config = dict(
    model='image VAE',
    dataset='photos of plants, animals and fungi (iNaturalist)',
    train_examples=38949,
    grayscale=True,
    color_jitter=0.1,
    encoder_isotropic=False,
    encoder_activation='quick_gelu',
    encoder_expert_mlp_ratio=0.5,
    encoder_patch_size=[4, 4],
    residual_init='none',
    momentum=0.98,
    orthogonalizer='newton_schulz_5',
    adamw_lr_other_params=0.0017,
    final_lr_fraction=0.1,
    warmup_steps=260,
)
Rows from block 5 of the encoder of a small image VAE, named by matrix and row number. Rows with one number within an expert belong to one neuron, the router's apart. Each number is 200 + 40 x the weight over its row's rms, rounded and kept within 0 to 999. All counts start at 0.
Before each expert's rows are labels from the 100 images, of 14976, where the router gives the expert most weight on average: "colour at peak" is the nearest of a few named colours to the mean colour under the peak. Only what is clearly more common there than usual is listed. The data: photos of plants, animals and fungi (iNaturalist).
# router: router (encoder.blocks.5.mlp.router.weight, 16x64, trained with AdamW), inputs 0-63
# up: expert up (encoder.blocks.5.mlp.up, 16x32x64), inputs 0-63
# down: expert down (encoder.blocks.5.mlp.down, 16x64x32, transposed), outputs 0-63

# expert 8
colour at peak: white
router.8,116,139,160,197,180,141,187,189,252,228,131,200,262,227,163,195,175,210,206,114,163,178,206,172,225,233,176,174,206,156,152,228,198,173,239,184,212,198,168,207,179,192,160,250,258,166,205,125,196,255,216,126,192,123,226,216,170,230,316,181,197,149,187,209
up.0,178,199,196,153,145,239,169,180,219,105,201,249,152,189,292,188,190,194,209,233,220,149,258,231,198,244,166,168,141,173,163,213,186,217,158,199,244,205,251,168,162,203,314,231,173,238,179,237,198,172,225,110,185,176,233,191,219,205,211,202,213,313,179,193
down.0,217,278,199,171,130,235,242,223,163,234,285,195,235,122,264,217,232,167,207,212,202,156,202,211,197,223,158,124,212,192,166,287,218,200,165,285,218,173,206,264,161,150,153,223,229,208,164,266,167,164,187,206,170,168,211,191,195,167,256,160,200,198,126,229
up.1,203,264,232,153,203,182,165,206,197,202,207,189,144,197,213,104,194,171,270,193,161,201,281,185,207,193,161,217,187,172,233,198,118,187,216,248,172,206,229,222,166,233,300,174,202,194,261,243,198,247,182,74,224,227,196,202,186,146,168,229,210,286,189,181
down.1,270,184,166,205,222,191,243,219,142,189,165,133,151,183,172,127,271,179,209,289,219,169,235,172,165,147,198,206,262,213,211,265,209,166,223,227,213,135,207,206,147,305,177,191,178,234,198,184,212,223,169,167,198,262,203,170,229,226,168,122,212,248,152,245
up.2,250,216,212,220,124,208,173,226,291,164,233,186,202,203,186,189,207,172,212,225,133,218,173,175,234,184,218,235,140,137,232,179,135,158,173,227,149,199,170,189,243,195,226,272,177,230,237,269,224,123,231,141,238,176,191,181,290,169,155,213,192,300,188,203
down.2,225,155,171,189,267,186,244,141,217,236,109,129,264,211,141,204,151,151,199,200,275,167,229,179,218,186,178,230,271,246,228,170,175,172,215,197,175,163,206,280,252,226,225,164,237,193,225,201,215,215,188,246,158,138,204,156,204,199,205,122,240,270,157,215
up.3,275,145,245,225,187,240,190,194,204,185,213,208,175,196,217,126,215,183,232,221,183,178,236,251,216,199,240,206,205,243,257,222,188,211,97,183,160,198,194,143,195,191,181,278,169,175,187,236,237,258,209,88,182,163,199,168,157,144,212,171,188,327,214,191
down.3,210,293,203,209,197,139,161,151,149,209,238,207,161,141,203,146,179,233,117,261,124,210,231,188,207,234,140,197,186,262,189,216,258,242,241,202,181,143,177,240,135,226,198,228,234,275,212,192,249,223,160,228,165,172,182,249,201,158,155,164,214,218,251,244
up.4,128,208,219,171,203,228,162,180,236,101,240,201,190,144,252,155,205,174,224,183,230,161,202,253,266,203,228,197,165,204,237,206,176,203,214,204,176,237,196,200,178,226,276,167,110,221,221,234,233,180,184,143,214,254,142,197,229,112,156,249,217,309,221,205
down.4,169,203,182,172,129,143,183,185,238,208,158,235,170,88,190,173,139,221,128,202,193,253,200,198,231,227,213,197,243,222,168,239,180,229,202,219,135,246,310,201,217,277,214,286,169,198,203,238,146,222,190,160,231,191,189,164,179,184,215,259,174,204,198,270
up.5,215,181,189,235,204,241,196,163,197,217,259,239,224,195,250,179,247,155,139,179,196,240,181,225,155,168,148,226,87,247,240,163,238,224,216,189,174,156,311,189,180,149,244,213,149,189,174,195,244,229,186,143,257,205,198,212,195,154,122,207,191,292,211,180
down.5,148,299,207,205,195,142,203,189,129,201,174,239,263,212,136,182,237,251,208,226,217,169,175,238,116,115,207,170,237,209,172,181,234,246,221,162,164,191,221,208,179,156,207,177,188,212,184,272,196,220,218,263,241,151,147,139,201,156,244,252,222,178,277,216
up.6,210,224,179,218,183,194,116,190,224,151,230,212,137,191,276,204,173,187,170,186,202,173,217,166,221,162,288,167,159,198,195,227,193,209,186,191,221,199,201,156,166,166,291,175,165,170,228,174,211,279,174,106,209,247,205,245,235,125,248,265,194,302,215,216
down.6,205,175,212,214,231,213,195,295,118,187,185,277,120,177,195,160,200,207,224,256,202,198,236,217,190,224,157,165,195,235,184,184,168,204,160,199,277,256,199,146,170,172,232,183,220,177,152,213,233,235,186,148,207,168,161,160,198,148,238,146,212,291,305,158
up.7,226,147,149,230,234,230,125,194,248,204,231,225,186,123,196,187,202,221,250,243,215,224,128,185,214,210,203,215,139,267,213,216,150,154,166,184,154,169,175,243,214,202,232,212,168,152,214,154,180,245,232,200,237,215,164,183,224,186,136,198,257,354,209,183
down.7,183,142,227,196,199,195,185,289,248,167,236,188,159,226,179,200,234,133,208,170,212,236,179,170,217,166,150,206,135,264,257,189,62,221,238,171,191,183,216,259,238,237,160,303,216,224,191,139,177,190,228,199,219,146,170,241,185,250,175,215,180,191,200,217
up.8,228,193,208,179,221,227,223,229,230,152,172,201,205,220,200,210,202,179,190,159,239,203,204,152,193,232,131,192,183,237,255,181,188,165,248,154,166,199,205,223,223,247,268,205,180,229,233,242,169,200,174,178,157,192,154,199,203,80,191,208,162,385,218,166
down.8,230,200,223,252,162,202,207,228,235,167,208,210,181,299,187,100,210,230,115,226,213,212,172,158,242,182,152,241,198,127,175,201,149,228,233,189,212,159,281,233,218,203,161,171,192,215,206,128,220,280,209,204,122,162,212,206,221,277,188,137,181,198,228,230
up.9,276,258,255,199,162,177,184,215,212,147,214,201,219,219,201,186,192,262,194,227,205,237,177,278,198,221,196,190,162,152,176,186,94,241,183,247,169,156,202,245,222,181,213,202,153,231,214,201,254,200,248,152,140,169,248,210,215,102,109,170,173,283,219,203
down.9,169,190,259,206,171,134,226,189,225,246,188,228,176,232,196,128,288,195,267,214,203,183,224,180,237,206,227,221,228,139,166,139,164,122,235,224,216,233,196,175,222,314,167,210,142,140,163,157,189,200,196,257,170,214,174,161,269,163,145,210,252,180,209,225
up.10,231,220,197,234,208,178,210,203,262,145,173,157,195,170,210,188,197,183,201,197,216,267,188,218,156,250,200,129,154,267,196,135,195,194,148,183,237,159,211,211,161,153,242,171,191,219,236,260,171,210,179,111,164,257,155,218,256,155,192,163,258,329,240,223
down.10,284,181,188,264,271,211,195,231,164,225,265,201,152,213,185,169,111,215,221,257,178,164,190,268,191,189,167,176,222,197,187,208,224,195,163,116,217,215,167,133,186,219,202,202,150,133,195,260,127,237,157,176,225,212,148,258,209,238,186,177,229,289,217,211
up.11,273,191,162,224,182,228,221,267,179,168,218,267,181,177,262,159,203,153,227,186,241,177,201,192,171,219,184,192,168,230,221,262,285,168,178,217,197,226,173,183,255,171,174,195,210,241,227,210,151,177,203,99,220,196,117,195,218,185,129,153,223,305,151,144
down.11,221,159,134,240,181,221,225,267,260,187,137,244,244,216,181,227,170,216,225,230,177,272,185,172,227,218,154,166,244,180,165,233,284,215,193,173,219,183,202,205,213,169,168,208,148,238,231,118,158,232,178,263,134,162,264,209,152,176,285,163,186,191,175,132

# expert 4
colour at peak: black
router.4,195,209,163,154,169,122,203,210,209,147,181,205,154,201,266,154,176,198,208,227,193,190,196,148,188,238,216,189,216,186,150,159,207,159,171,184,242,187,176,235,186,170,176,126,155,179,122,140,184,203,143,283,178,99,184,125,193,205,216,127,184,149,192,111
up.0,231,191,201,242,218,203,247,196,247,196,200,185,186,226,191,190,194,264,235,239,190,174,156,193,130,241,177,157,117,173,209,196,130,185,169,201,163,254,202,204,248,129,253,233,185,220,173,163,212,200,209,147,116,239,249,220,205,138,196,221,182,353,185,185
down.0,197,154,231,189,172,123,203,192,136,221,231,174,227,237,202,168,191,157,175,160,171,287,221,180,182,215,255,204,258,193,217,188,242,155,239,193,248,193,225,147,210,165,229,143,194,263,223,196,273,203,188,86,220,268,241,196,191,132,156,227,159,278,207,181
up.1,226,208,211,199,243,208,150,240,241,226,248,161,243,259,143,195,192,218,155,203,207,140,215,216,181,183,218,198,107,219,187,230,159,169,213,266,268,169,216,179,215,197,195,264,202,250,249,236,202,165,219,177,209,147,160,164,151,156,223,134,169,319,135,147
down.1,185,165,107,165,169,194,292,245,175,236,253,217,220,247,164,180,169,172,174,257,124,125,286,228,238,173,200,198,193,241,232,237,197,169,201,220,239,281,226,195,198,228,148,207,190,247,206,168,193,209,140,121,171,234,161,229,159,184,177,210,179,201,259,225
up.2,177,153,274,217,251,156,258,171,205,175,205,188,191,214,203,223,231,159,190,162,218,225,192,212,211,210,154,255,145,168,175,168,244,158,152,185,199,241,135,215,175,152,240,269,218,140,204,207,209,249,248,163,200,259,162,217,192,129,172,199,267,318,207,124
down.2,230,169,189,209,196,158,161,170,228,168,216,201,181,164,161,202,270,226,79,143,169,254,308,205,175,219,177,230,217,236,164,223,202,152,242,227,204,200,268,172,175,212,232,166,109,197,273,194,189,199,220,162,213,256,166,197,263,259,197,231,155,224,159,185
up.3,214,139,189,180,192,179,226,143,240,227,160,242,253,213,241,171,186,184,219,249,224,223,159,166,183,185,174,277,132,200,173,148,186,206,208,173,263,178,196,211,130,190,196,171,193,272,179,244,171,259,279,96,198,225,178,206,211,174,183,260,218,291,134,228
down.3,181,206,131,208,269,176,215,213,186,212,274,176,183,146,234,203,193,208,109,181,188,172,167,172,96,278,193,168,222,135,161,210,135,171,183,165,219,247,302,191,209,254,242,225,215,159,172,260,220,176,225,159,269,228,225,229,200,184,240,207,188,182,222,207
up.4,221,148,183,196,218,246,149,144,254,186,174,195,184,217,197,154,211,176,186,220,212,217,207,203,175,249,262,198,158,182,209,206,162,182,183,151,231,177,219,169,201,110,280,250,212,192,189,222,171,217,207,143,241,207,162,224,203,207,198,142,222,388,181,218
down.4,163,243,227,251,167,216,208,224,167,118,272,265,231,125,139,172,189,202,229,121,255,232,210,147,195,252,184,168,158,160,200,132,168,165,196,198,244,186,211,182,200,209,173,190,211,278,222,219,207,236,211,248,231,173,215,140,181,217,152,216,207,308,165,231
up.5,247,201,134,213,199,190,258,163,134,208,157,184,226,195,168,214,176,178,201,190,239,173,225,186,173,279,181,140,175,200,181,281,174,229,172,188,202,225,196,204,224,173,282,268,239,213,247,132,200,217,138,152,199,203,200,204,214,156,184,128,182,339,233,223
down.5,166,245,217,162,155,150,148,162,234,134,224,247,226,193,178,185,171,145,245,246,121,231,173,225,199,121,290,155,253,192,186,143,209,267,176,183,167,200,253,226,242,203,207,249,237,214,239,166,204,157,148,190,216,186,175,167,213,234,269,266,253,205,168,183
up.6,190,187,223,261,208,141,213,207,215,262,153,176,202,188,186,218,190,227,200,223,150,238,223,188,230,177,183,165,97,262,237,227,236,159,186,191,153,199,184,167,173,143,232,230,174,248,239,274,187,203,188,113,185,251,218,157,254,214,202,122,186,299,242,134
down.6,169,171,164,145,220,189,213,281,227,204,284,154,157,230,215,170,206,201,299,226,240,186,204,144,216,168,126,226,235,209,179,228,235,254,167,251,217,243,268,159,188,196,236,180,161,202,217,176,182,104,179,182,169,103,144,180,209,172,205,245,199,221,213,237
up.7,264,171,270,237,251,217,204,207,251,189,226,178,195,166,183,240,198,195,179,231,204,184,169,207,199,209,183,208,137,188,225,145,163,237,186,137,244,206,220,220,170,176,238,219,121,153,202,221,128,261,191,130,213,150,219,233,230,177,152,150,244,344,161,221
down.7,194,193,197,190,204,174,200,208,253,190,155,175,141,209,252,162,130,171,213,268,142,233,242,254,190,162,292,230,160,224,182,208,220,258,187,188,182,194,185,199,131,261,221,207,139,160,207,191,206,240,196,159,220,194,226,291,220,274,203,107,237,149,208,132
up.8,195,198,257,233,232,267,144,191,185,222,201,195,166,183,263,177,174,153,171,209,261,180,201,201,203,238,187,221,157,182,285,163,117,191,175,229,188,168,193,168,174,119,279,244,156,221,182,213,235,241,178,140,213,180,137,197,243,166,210,221,229,328,184,196
down.8,206,190,239,220,233,120,183,265,219,203,273,171,153,174,239,260,161,197,119,190,152,217,232,212,160,203,186,182,151,277,246,273,129,199,245,115,173,235,239,217,181,226,191,172,233,236,186,134,207,180,201,219,115,201,245,178,215,190,186,265,167,183,176,205
up.9,278,158,184,150,194,160,180,193,205,214,177,227,211,244,183,199,178,146,127,204,255,198,229,174,225,230,275,224,168,219,166,259,171,168,261,160,173,184,164,206,200,130,241,256,148,302,253,207,167,225,218,120,189,197,155,200,192,155,164,198,192,293,216,231
down.9,200,213,153,264,255,125,110,157,263,269,248,156,205,216,159,183,194,118,168,180,268,219,170,113,233,245,202,187,180,146,224,133,238,192,189,195,183,178,192,198,184,165,182,160,216,168,251,185,236,238,213,242,224,212,214,208,229,177,215,244,238,212,153,277
up.10,157,175,223,188,178,175,228,181,221,230,303,214,197,116,186,186,192,185,206,207,194,188,218,194,245,185,175,245,108,223,225,244,230,165,169,222,185,281,215,216,179,205,215,209,164,196,243,226,168,253,252,148,121,205,188,180,192,140,214,206,219,334,182,121
down.10,209,248,219,164,233,196,269,229,106,248,166,232,122,177,214,211,275,187,167,262,121,156,220,179,192,134,245,197,234,236,146,171,224,178,185,166,209,220,145,130,207,207,153,204,255,209,159,225,239,197,228,226,256,206,161,207,148,181,261,219,179,223,180,263
up.11,213,125,198,173,209,191,193,179,224,163,203,209,150,218,199,270,189,188,182,215,218,169,242,266,203,211,215,193,147,189,190,189,136,173,219,171,196,203,148,220,220,124,259,218,156,222,228,239,221,239,255,144,275,210,125,180,218,170,180,211,215,357,148,182
down.11,224,215,197,175,210,217,268,126,169,217,255,184,196,170,179,236,237,209,180,144,195,282,199,141,211,160,261,246,175,207,151,203,170,176,190,216,215,240,179,185,209,138,152,191,304,177,217,173,220,131,228,204,155,224,296,188,240,131,151,187,208,262,155,239

# expert 2
colour at peak: black
router.2,221,136,130,183,180,162,138,188,180,234,188,217,226,207,255,193,162,205,225,244,208,185,201,166,206,296,175,179,178,198,133,212,133,133,205,177,161,195,146,211,165,148,211,199,132,166,169,251,192,221,184,221,140,219,122,206,166,288,255,122,194,149,197,230
up.12,136,189,266,240,222,177,187,184,240,163,174,271,168,223,272,164,270,194,203,159,204,149,168,240,225,129,192,225,124,197,209,174,210,251,160,164,253,164,192,170,161,195,274,159,207,192,248,225,231,228,207,164,160,190,176,168,225,153,176,186,264,313,209,187
down.12,217,219,214,245,235,220,167,194,208,181,265,196,262,236,132,137,170,190,209,153,172,162,149,174,174,237,164,198,133,167,145,222,249,221,184,252,195,191,268,162,252,237,276,181,193,207,251,168,277,190,190,122,223,160,201,225,179,224,161,159,217,190,299,159
up.13,240,204,227,155,229,233,165,155,291,134,164,206,156,230,259,203,179,199,202,230,149,202,163,200,250,177,249,245,190,182,168,211,173,192,141,240,239,178,166,189,180,168,229,267,157,126,214,201,178,213,206,214,185,165,158,201,219,167,172,227,181,356,248,226
down.13,252,167,164,222,114,275,201,178,237,178,235,216,185,217,142,186,177,162,247,159,219,199,210,206,204,142,159,181,257,227,163,172,225,205,173,241,286,198,154,216,147,178,201,237,245,194,219,157,165,206,233,184,237,286,156,199,100,201,185,148,269,236,264,193
up.14,199,177,196,184,162,215,245,232,255,67,157,181,154,175,214,176,172,207,197,222,247,163,219,191,195,239,210,217,148,191,233,239,231,195,223,188,153,174,181,196,184,190,248,237,202,207,173,234,201,252,198,167,168,207,210,189,208,68,232,234,181,341,246,208
down.14,221,210,245,204,195,184,183,196,251,171,248,264,170,229,189,207,185,171,167,270,186,136,224,258,116,199,218,152,200,130,178,184,285,198,172,220,177,203,232,198,124,186,300,212,132,182,172,233,252,155,240,153,236,225,169,184,236,154,222,269,161,181,179,230
up.15,182,135,234,206,206,168,231,195,227,100,207,225,202,208,262,154,242,184,174,190,226,136,169,212,163,183,216,151,205,204,241,214,231,183,167,214,242,192,225,215,223,153,237,151,182,271,246,201,213,168,164,96,236,179,195,228,200,152,207,235,193,352,215,178
down.15,230,162,160,191,197,178,167,172,251,227,156,207,287,172,201,264,220,239,239,198,149,308,184,245,267,165,101,198,216,257,258,252,145,245,177,191,221,175,134,250,211,184,191,181,218,227,209,156,180,164,209,203,153,206,205,207,165,226,161,238,158,138,169,195
up.16,157,178,224,258,169,232,266,239,256,149,204,158,189,184,162,241,197,207,141,216,195,190,224,276,169,205,205,196,135,140,270,213,188,249,215,152,160,175,194,147,203,106,200,219,148,233,189,163,203,252,219,172,198,231,202,211,170,205,205,202,236,338,221,156
down.16,167,189,229,252,272,215,174,148,169,222,128,207,196,200,227,151,160,205,192,119,194,201,215,200,259,227,215,227,211,241,217,252,134,245,140,247,273,147,143,201,184,160,174,162,142,216,183,244,175,273,186,226,175,170,228,233,201,149,159,264,172,202,219,286
up.17,213,164,246,228,248,202,267,156,227,121,176,219,146,253,231,163,195,253,186,138,137,200,237,215,278,202,149,231,185,214,197,214,223,216,206,162,212,191,278,207,205,112,228,198,166,215,138,196,163,202,243,178,172,196,188,164,251,134,207,151,181,306,185,234
down.17,204,301,202,177,182,183,228,262,211,146,178,253,159,178,150,238,181,218,165,176,222,149,255,133,98,233,191,227,183,248,248,179,196,246,252,164,281,156,201,194,159,239,245,156,188,190,175,186,254,230,132,177,177,239,201,193,172,187,161,236,158,251,235,211
up.18,212,136,225,220,222,145,249,166,270,170,211,187,200,130,259,164,191,208,178,202,196,176,196,205,281,180,233,165,159,184,165,191,267,196,144,149,213,231,205,180,234,177,230,181,122,222,196,195,179,198,266,136,236,202,291,214,164,178,204,198,178,321,244,157
down.18,150,247,186,285,212,204,203,141,166,310,242,237,223,196,178,246,188,244,183,184,163,187,119,196,199,196,146,265,189,147,224,187,213,248,202,183,201,164,169,186,173,141,233,104,201,206,199,280,277,191,162,205,235,200,211,252,196,248,187,190,167,225,205,142
up.19,173,186,180,195,201,181,204,204,258,160,210,188,171,211,245,215,208,220,206,148,169,218,152,218,242,260,131,189,172,226,147,154,239,289,100,256,231,218,170,226,221,154,242,156,219,191,199,166,268,174,210,168,212,150,198,201,152,165,186,202,255,325,242,158
down.19,261,176,168,172,167,207,267,208,166,161,239,159,150,193,164,219,249,243,219,108,219,223,209,161,269,202,253,226,206,174,263,208,148,207,229,150,173,218,223,152,208,115,251,131,246,241,171,252,130,198,196,283,209,174,201,177,195,149,197,163,207,233,242,208
up.20,250,206,236,216,229,145,184,188,291,144,170,221,111,180,190,120,213,170,209,127,225,141,163,218,210,231,188,222,137,239,178,208,210,182,221,182,202,184,251,196,249,174,228,220,221,224,184,186,254,154,219,86,188,185,187,242,209,220,189,258,212,299,245,195
down.20,232,282,193,235,199,197,208,205,228,206,151,222,217,224,141,146,166,221,170,233,165,185,177,198,203,201,125,294,163,152,233,210,265,193,167,257,240,207,196,205,156,161,182,254,248,113,189,227,105,243,147,249,208,152,192,226,131,244,165,219,212,229,215,236
up.21,191,163,180,234,236,172,215,275,223,189,204,231,190,287,206,130,151,186,167,204,146,222,271,207,225,210,126,141,151,198,228,174,225,268,190,189,179,208,191,229,203,169,308,167,239,240,177,176,195,193,150,141,230,169,227,207,177,128,205,214,168,304,194,207
down.21,193,188,281,219,209,204,140,201,165,171,222,213,135,203,215,223,244,210,110,191,163,228,193,109,209,104,212,170,162,276,248,213,195,195,327,175,223,205,214,216,167,194,190,219,227,148,160,233,247,200,253,193,222,163,153,231,164,189,176,268,203,187,225,210
up.22,93,190,211,185,252,233,298,213,262,167,225,151,174,121,170,212,228,172,191,237,232,220,186,198,181,206,200,234,158,141,233,182,201,186,182,215,178,243,191,203,176,121,204,229,182,204,212,195,212,185,218,158,199,231,222,215,208,118,251,204,184,342,228,154
down.22,243,182,205,99,197,216,251,167,151,262,170,269,275,239,203,300,248,155,262,206,190,160,231,190,213,201,214,181,217,215,203,162,252,156,133,214,248,205,195,166,200,189,215,161,174,216,176,132,171,230,153,203,168,226,191,194,236,112,218,231,257,161,205,161
up.23,198,178,211,241,237,218,202,227,227,180,208,208,165,149,122,148,177,184,176,215,193,171,175,177,202,266,149,168,171,183,219,261,229,240,202,185,230,227,146,224,175,209,196,248,165,229,178,222,261,209,216,136,249,202,204,207,167,165,145,168,196,388,182,188
down.23,177,208,226,176,191,202,208,192,165,190,196,135,278,280,178,174,248,149,174,192,191,243,200,189,174,180,235,148,254,244,181,221,224,134,168,232,176,161,153,191,213,138,148,223,227,252,281,212,166,309,199,226,234,221,166,127,194,110,231,215,232,205,226,234