config.toml
model = "image VAE"
dataset = "photos of plants, animals and fungi (iNaturalist)"
train_examples = 38949
image_size = 64
grayscale = true
crop_scale_min = 1
horizontal_flip = true
rotation_deg = 5
color_jitter = 0.1
bottleneck = "kl"
downsampling_factor = 8
encoder_arch = "convnext"
encoder_isotropic = false
encoder_norm = "layernorm"
encoder_activation = "quick_gelu"
encoder_mlp_ratio = 3
encoder_inner_norm = false
encoder_moe = "top_k"
encoder_drop_path = 0.05
encoder_num_experts = 16
encoder_moe_every = 2
encoder_expert_mlp_ratio = 0.5
encoder_experts_per_token = 1
encoder_shared_expert = false
encoder_patch_size = [4, 4]
encoder_conv_stem = false
encoder_depths = [6, 6]
encoder_widths = [64, 128]
encoder_kernel_size = 5
loss = "l1"
latent_channels = 4
decoder_norm = "groupnorm"
decoder_activation = "silu"
decoder_weight_standardization = false
decoder_widths = [48, 96, 144, 192]
decoder_blocks_per_level = 2
decoder_block = "basic"
decoder_attention = true
decoder_upsampling = "pixel_shuffle"
kl_weight = 0.001
residual_init = "none"
optimizer = "muon"
muon_scale = "original"
learning_rate = 0.022
momentum = 0.98
nesterov = true
orthogonalizer = "newton_schulz_5"
adamw_lr_other_params = 0.0017
max_steps = 5300
batch_size = 128
epochs = 17.4
lr_schedule = "cosine"
final_lr_fraction = 0.1
warmup_steps = 260
weight_decay = 0.02
adamw_weight_decay_other_params = 0.05
Rows from block 5 of the encoder of a small image VAE, named by matrix and row number. Rows with one number within an expert belong to one neuron, the router's apart. Each number is 128 + 32 x the weight over its row's rms, rounded and kept within 0 to 255. All counts start at 0. Numbers have three digits each.
Before each expert's rows are labels from the 100 images, of 14976, where the router gives the expert most weight on average: "responds to" is what is common among them. Only what is clearly more common there than usual is listed. The data: photos of plants, animals and fungi (iNaturalist). In brackets: how many of the 100.
# router: router (encoder.blocks.5.mlp.router.weight, 16x64, trained with AdamW), inputs 0-63
# up: expert up (encoder.blocks.5.mlp.up, 16x32x64), inputs 0-63
# down: expert down (encoder.blocks.5.mlp.down, 16x64x32, transposed), outputs 0-63

# expert 7
responds to: order Passeriformes (61)
router.7:107120111162123122115136103105087117131150053187156147225133111081144144165160166112134167123089190130123135095138108109146133088135201131120106135084051135150147158131111109166158137112113183
up.25:113144128127094173189154223095148097119136153126109126144126133143131116165094136121115103137145104095127136148152057157104082145144158104126151125140076072133080135157151089111052151218145105
down.25:167168098183185114147129208148132120116094065144167108135079129103101186137092150129153113104076186069118152115142157158081108141113113097117087078171136152156099124105128142152158131129080104
up.26:168133096123080153160082156126112158134192174084130120074157176099153116122132176133118094067168127091099104145135111157179099131135134086141096120163125034147134132111131125109155095205118139
down.26:098122106133130088128135107153245131122206144101112137142153143073123146058153118181085154093134126156139124125095148147093117153119197156175102157121141065129093127111109109160138095102118113
up.27:189162138102096146100079126147154124140150183095141119110148115142134114167135120144049145078104119099099117164112169144089105171155142177119145120132098134077164119141080148087112115241099129
down.27:155109148139086097112087130111138102181172162143107151187148127102153148107155151138086167176091162099113166136083013111069139131130130103122126109166084129110149130083140153114131118116162195
up.28:113117072117114114107134149141149132071135150075151132094077183125172138167168094138080120070114026133082118188127149178120137171190118126127148140150164097181108123126114130141103139158138134
down.28:100109071090109158133134101108077161112124087144129137140104082152104152189162177142204171149114148132146126136129070159168102126114182144090121143158155205113133113112142103099116100092051141
up.29:151134073072156113128170172158155172105090133117141099102140169062164099169188168098050145120129092089131176147152134120136128174117125124132115114143130080172103102131143134129074118198135093
down.29:084077130140115112120115138109140155090105095172098133134084134153118172145111149159141163124147147121102104093141086090152065119093124133138159121120116146221128148057067169149132183118174203
up.30:132121122114105116130114137094179106151148139131144124153099100116132108153107135142085122158135130133158131109123113136158068139100098139060096141138128085124136124140118169121145142255149094
down.30:052146109125131129098109113157125168156134144090158109121103106082118082127137141123141118141125183139110066150164191197117059181096122156165106123146143078188085091094119113143168117117162164
up.31:146055097116141110148111210148158150123123186099104102110153113153118137140148141089121076122156078152056105160156085107100076175135154130112124127109166106184127150116149135163092121210131111
down.31:174119205111079128143113136162200119105139093098154118098100119181089138127091144069112103105108101093192087104094178142119090140143173159153107179127122164144135102138170164078148114090141116

# expert 14
responds to: class Aves (85)
router.14:090160084164116107114127150209143165094147137124087139137093102027137094147171187113097148104082184125073117119130170112093122106077118129148075126137149116126124110109093174134147131091126155
up.25:177122135086158061099168220062119150144160110096147127112147166124150139116153127128121130160126095122132162093085084079137094186136156125118099135180101108133095124131129094163077148205134118
down.25:108119063082113119160140126162101100128131128047138151174139106158134139121160169133186149157156095123128113117056061155086120120115111112154163165137096097186114183149150149112050127150145152
up.26:148089150167107126164164135056108145129145097083132122123118169139195131149099130179089139160165134114093116118129121123098095148138125139070100103106117089148086188072170096110183130219137108
down.26:166153134132157158076154166165167107101078099122111140169185143115129128067168074083125071127097165112135147119089160132153139146223090081116093083145109093138128126118106173175133118117131146
up.27:177110136127107117182109176067128091138136093126092129137135130187091152132107136185119144107116053134149134153188090125123139176152130146124160092152138095112111058162131082135112098215098096
down.27:147120089105126125121093143055173173144146070093123145095188145090149080152156150123099080095087154157118130113140134076140116100093150121119125154104130077146154126135168199161108188150194154
up.28:096110119122111119087190121094188092175139112097146178129146170141161109189097121154086124104148115121130115089094106112139106115151141072116119119143135123107147136155138140150060132255143096
down.28:160189085141121136176076071111090158123153134053146112121134134150175130092096143140164103120105133125104115201142109091099146118159130168089168066170122185146078116140135084146129137142101177
up.29:129088101157153086138176093044166106118102149115142143124101177117143161145125121090103145124135099164132170126112135079164100147146153170127137079161142143147113131136146103098051092219175078
down.29:139146141117160136120146150143133092083122113156108089157095128143175102090083087068152066159124141157148109094158114152110124171141102121086063101201134111073163179108146101187197131151122134
up.30:152109129125155129181179192113156117124154154061147138153174153133116124155100074106128097113174127067098129075118060108140104162151146156110114150139127052149128133148096062121139099194141144
down.30:115141175125064132106166176134115169083100162166123159196084135128152147107090144071100090113166170129106116065161166119149141158090112159082164145116100143118170111087137114105157117069173112
up.31:108089132184139074125111173077173154107127112103074127136104130126129169152106100104070130105137141117133149132120097121122100205145113148147135133184125110164178132153108120125053113227175105
down.31:156131137100116112138163121151076166029091122102121174102142110159110171086095173141205148142173177160111103094107103141125195117077146114121075182109134116099139121153137121134110093152128155

# expert 0
responds to: order Passeriformes (57)
router.0:170119144136126126114141165171016137130184100141201150166088160132145188046078133117141175125114078190107134142139157117124100137098155129139086138119103133158138117157107138151154139122120119
up.25:100094124099135127077141198034134123152142178138118132104121096139106149191149118112084133123125166102155126100147113131134130126102130130158135109141102071140146108118123092173136145255124111
down.25:142056188124079196128157135105078108147196139149119091098130151124125108136137040154090116113169090126122143143161174160106158117174150134112157117106150162070145127106101149067112154119138115
up.26:102128101152175121145166204100167100098088124099101115144147163120123087173161113124084134135113139083111123120118082088126129141186103102156104187196114087144111178074143103138100149209132113
down.26:166126146201143153118124034130120154156086083136088075141159124146120137102096145129175133146094077115127117166080095122095133111104153132193113118078144129190140164107158150139129156065168148
up.27:158097103065107128150145179070177102142115118104121127108131173181152135130126121135092149067065155102127076149104152100106105148170101160150148136156160088106128155133125117135131147246128102
down.27:135190137123094156176114131180153100201130112097103142091149107150177086073186110104086168142126157129146112162112156120135064159115167128169122128082133128095168159074096070106110152115109101
up.28:083078071145139109178117144026139164134139107072133162170130162167124112146130094142131176120091124111104148176143117144101125135164110131100139158172127117137047099085170137153143133183147091
down.28:161131120115137167094094114116114147077175101096131162129101142118201085122071154146112159147090145135091142091132154108126119144173130148105095152108118098161189206053098144134145142121192071
up.29:090139122161133134119125178102168130101144134087145130146115159117157084187160106186078075119131162128120102135123122108155070105191133127121153142121085135165111130182073093100088068211155107
down.29:172093089073138120091124117167100110130089125126163144149139138087159118106148178128185123179168107162110116137068094117125073087103188168154084112069141140159179140140145100096193131089149137
up.30:091126095165176130125087146107147177126107170072114140142148167127086126178122117124099147127097098115140133155185065138110071149057123147111152139158189050116118148154118086144111126200145120
down.30:118149133173158162205126156142121101110135192134132118083173100149062137112146145151112083106083110105136174168164087073103162144109124098037105127077098124135157128143143176149148124133095156
up.31:141104083137131085182074100088126156070097150072115104144094145140107096163160149144088115063077117115117177143136135145094176158157117146171162150156097120139170143164107107133171142206096148
down.31:148118100091124165141048086128142172147133160099084120125139155085154084118165119205120104129067130100152166170129143072088132101108167100163114093120166176149101172126142170099091103159146162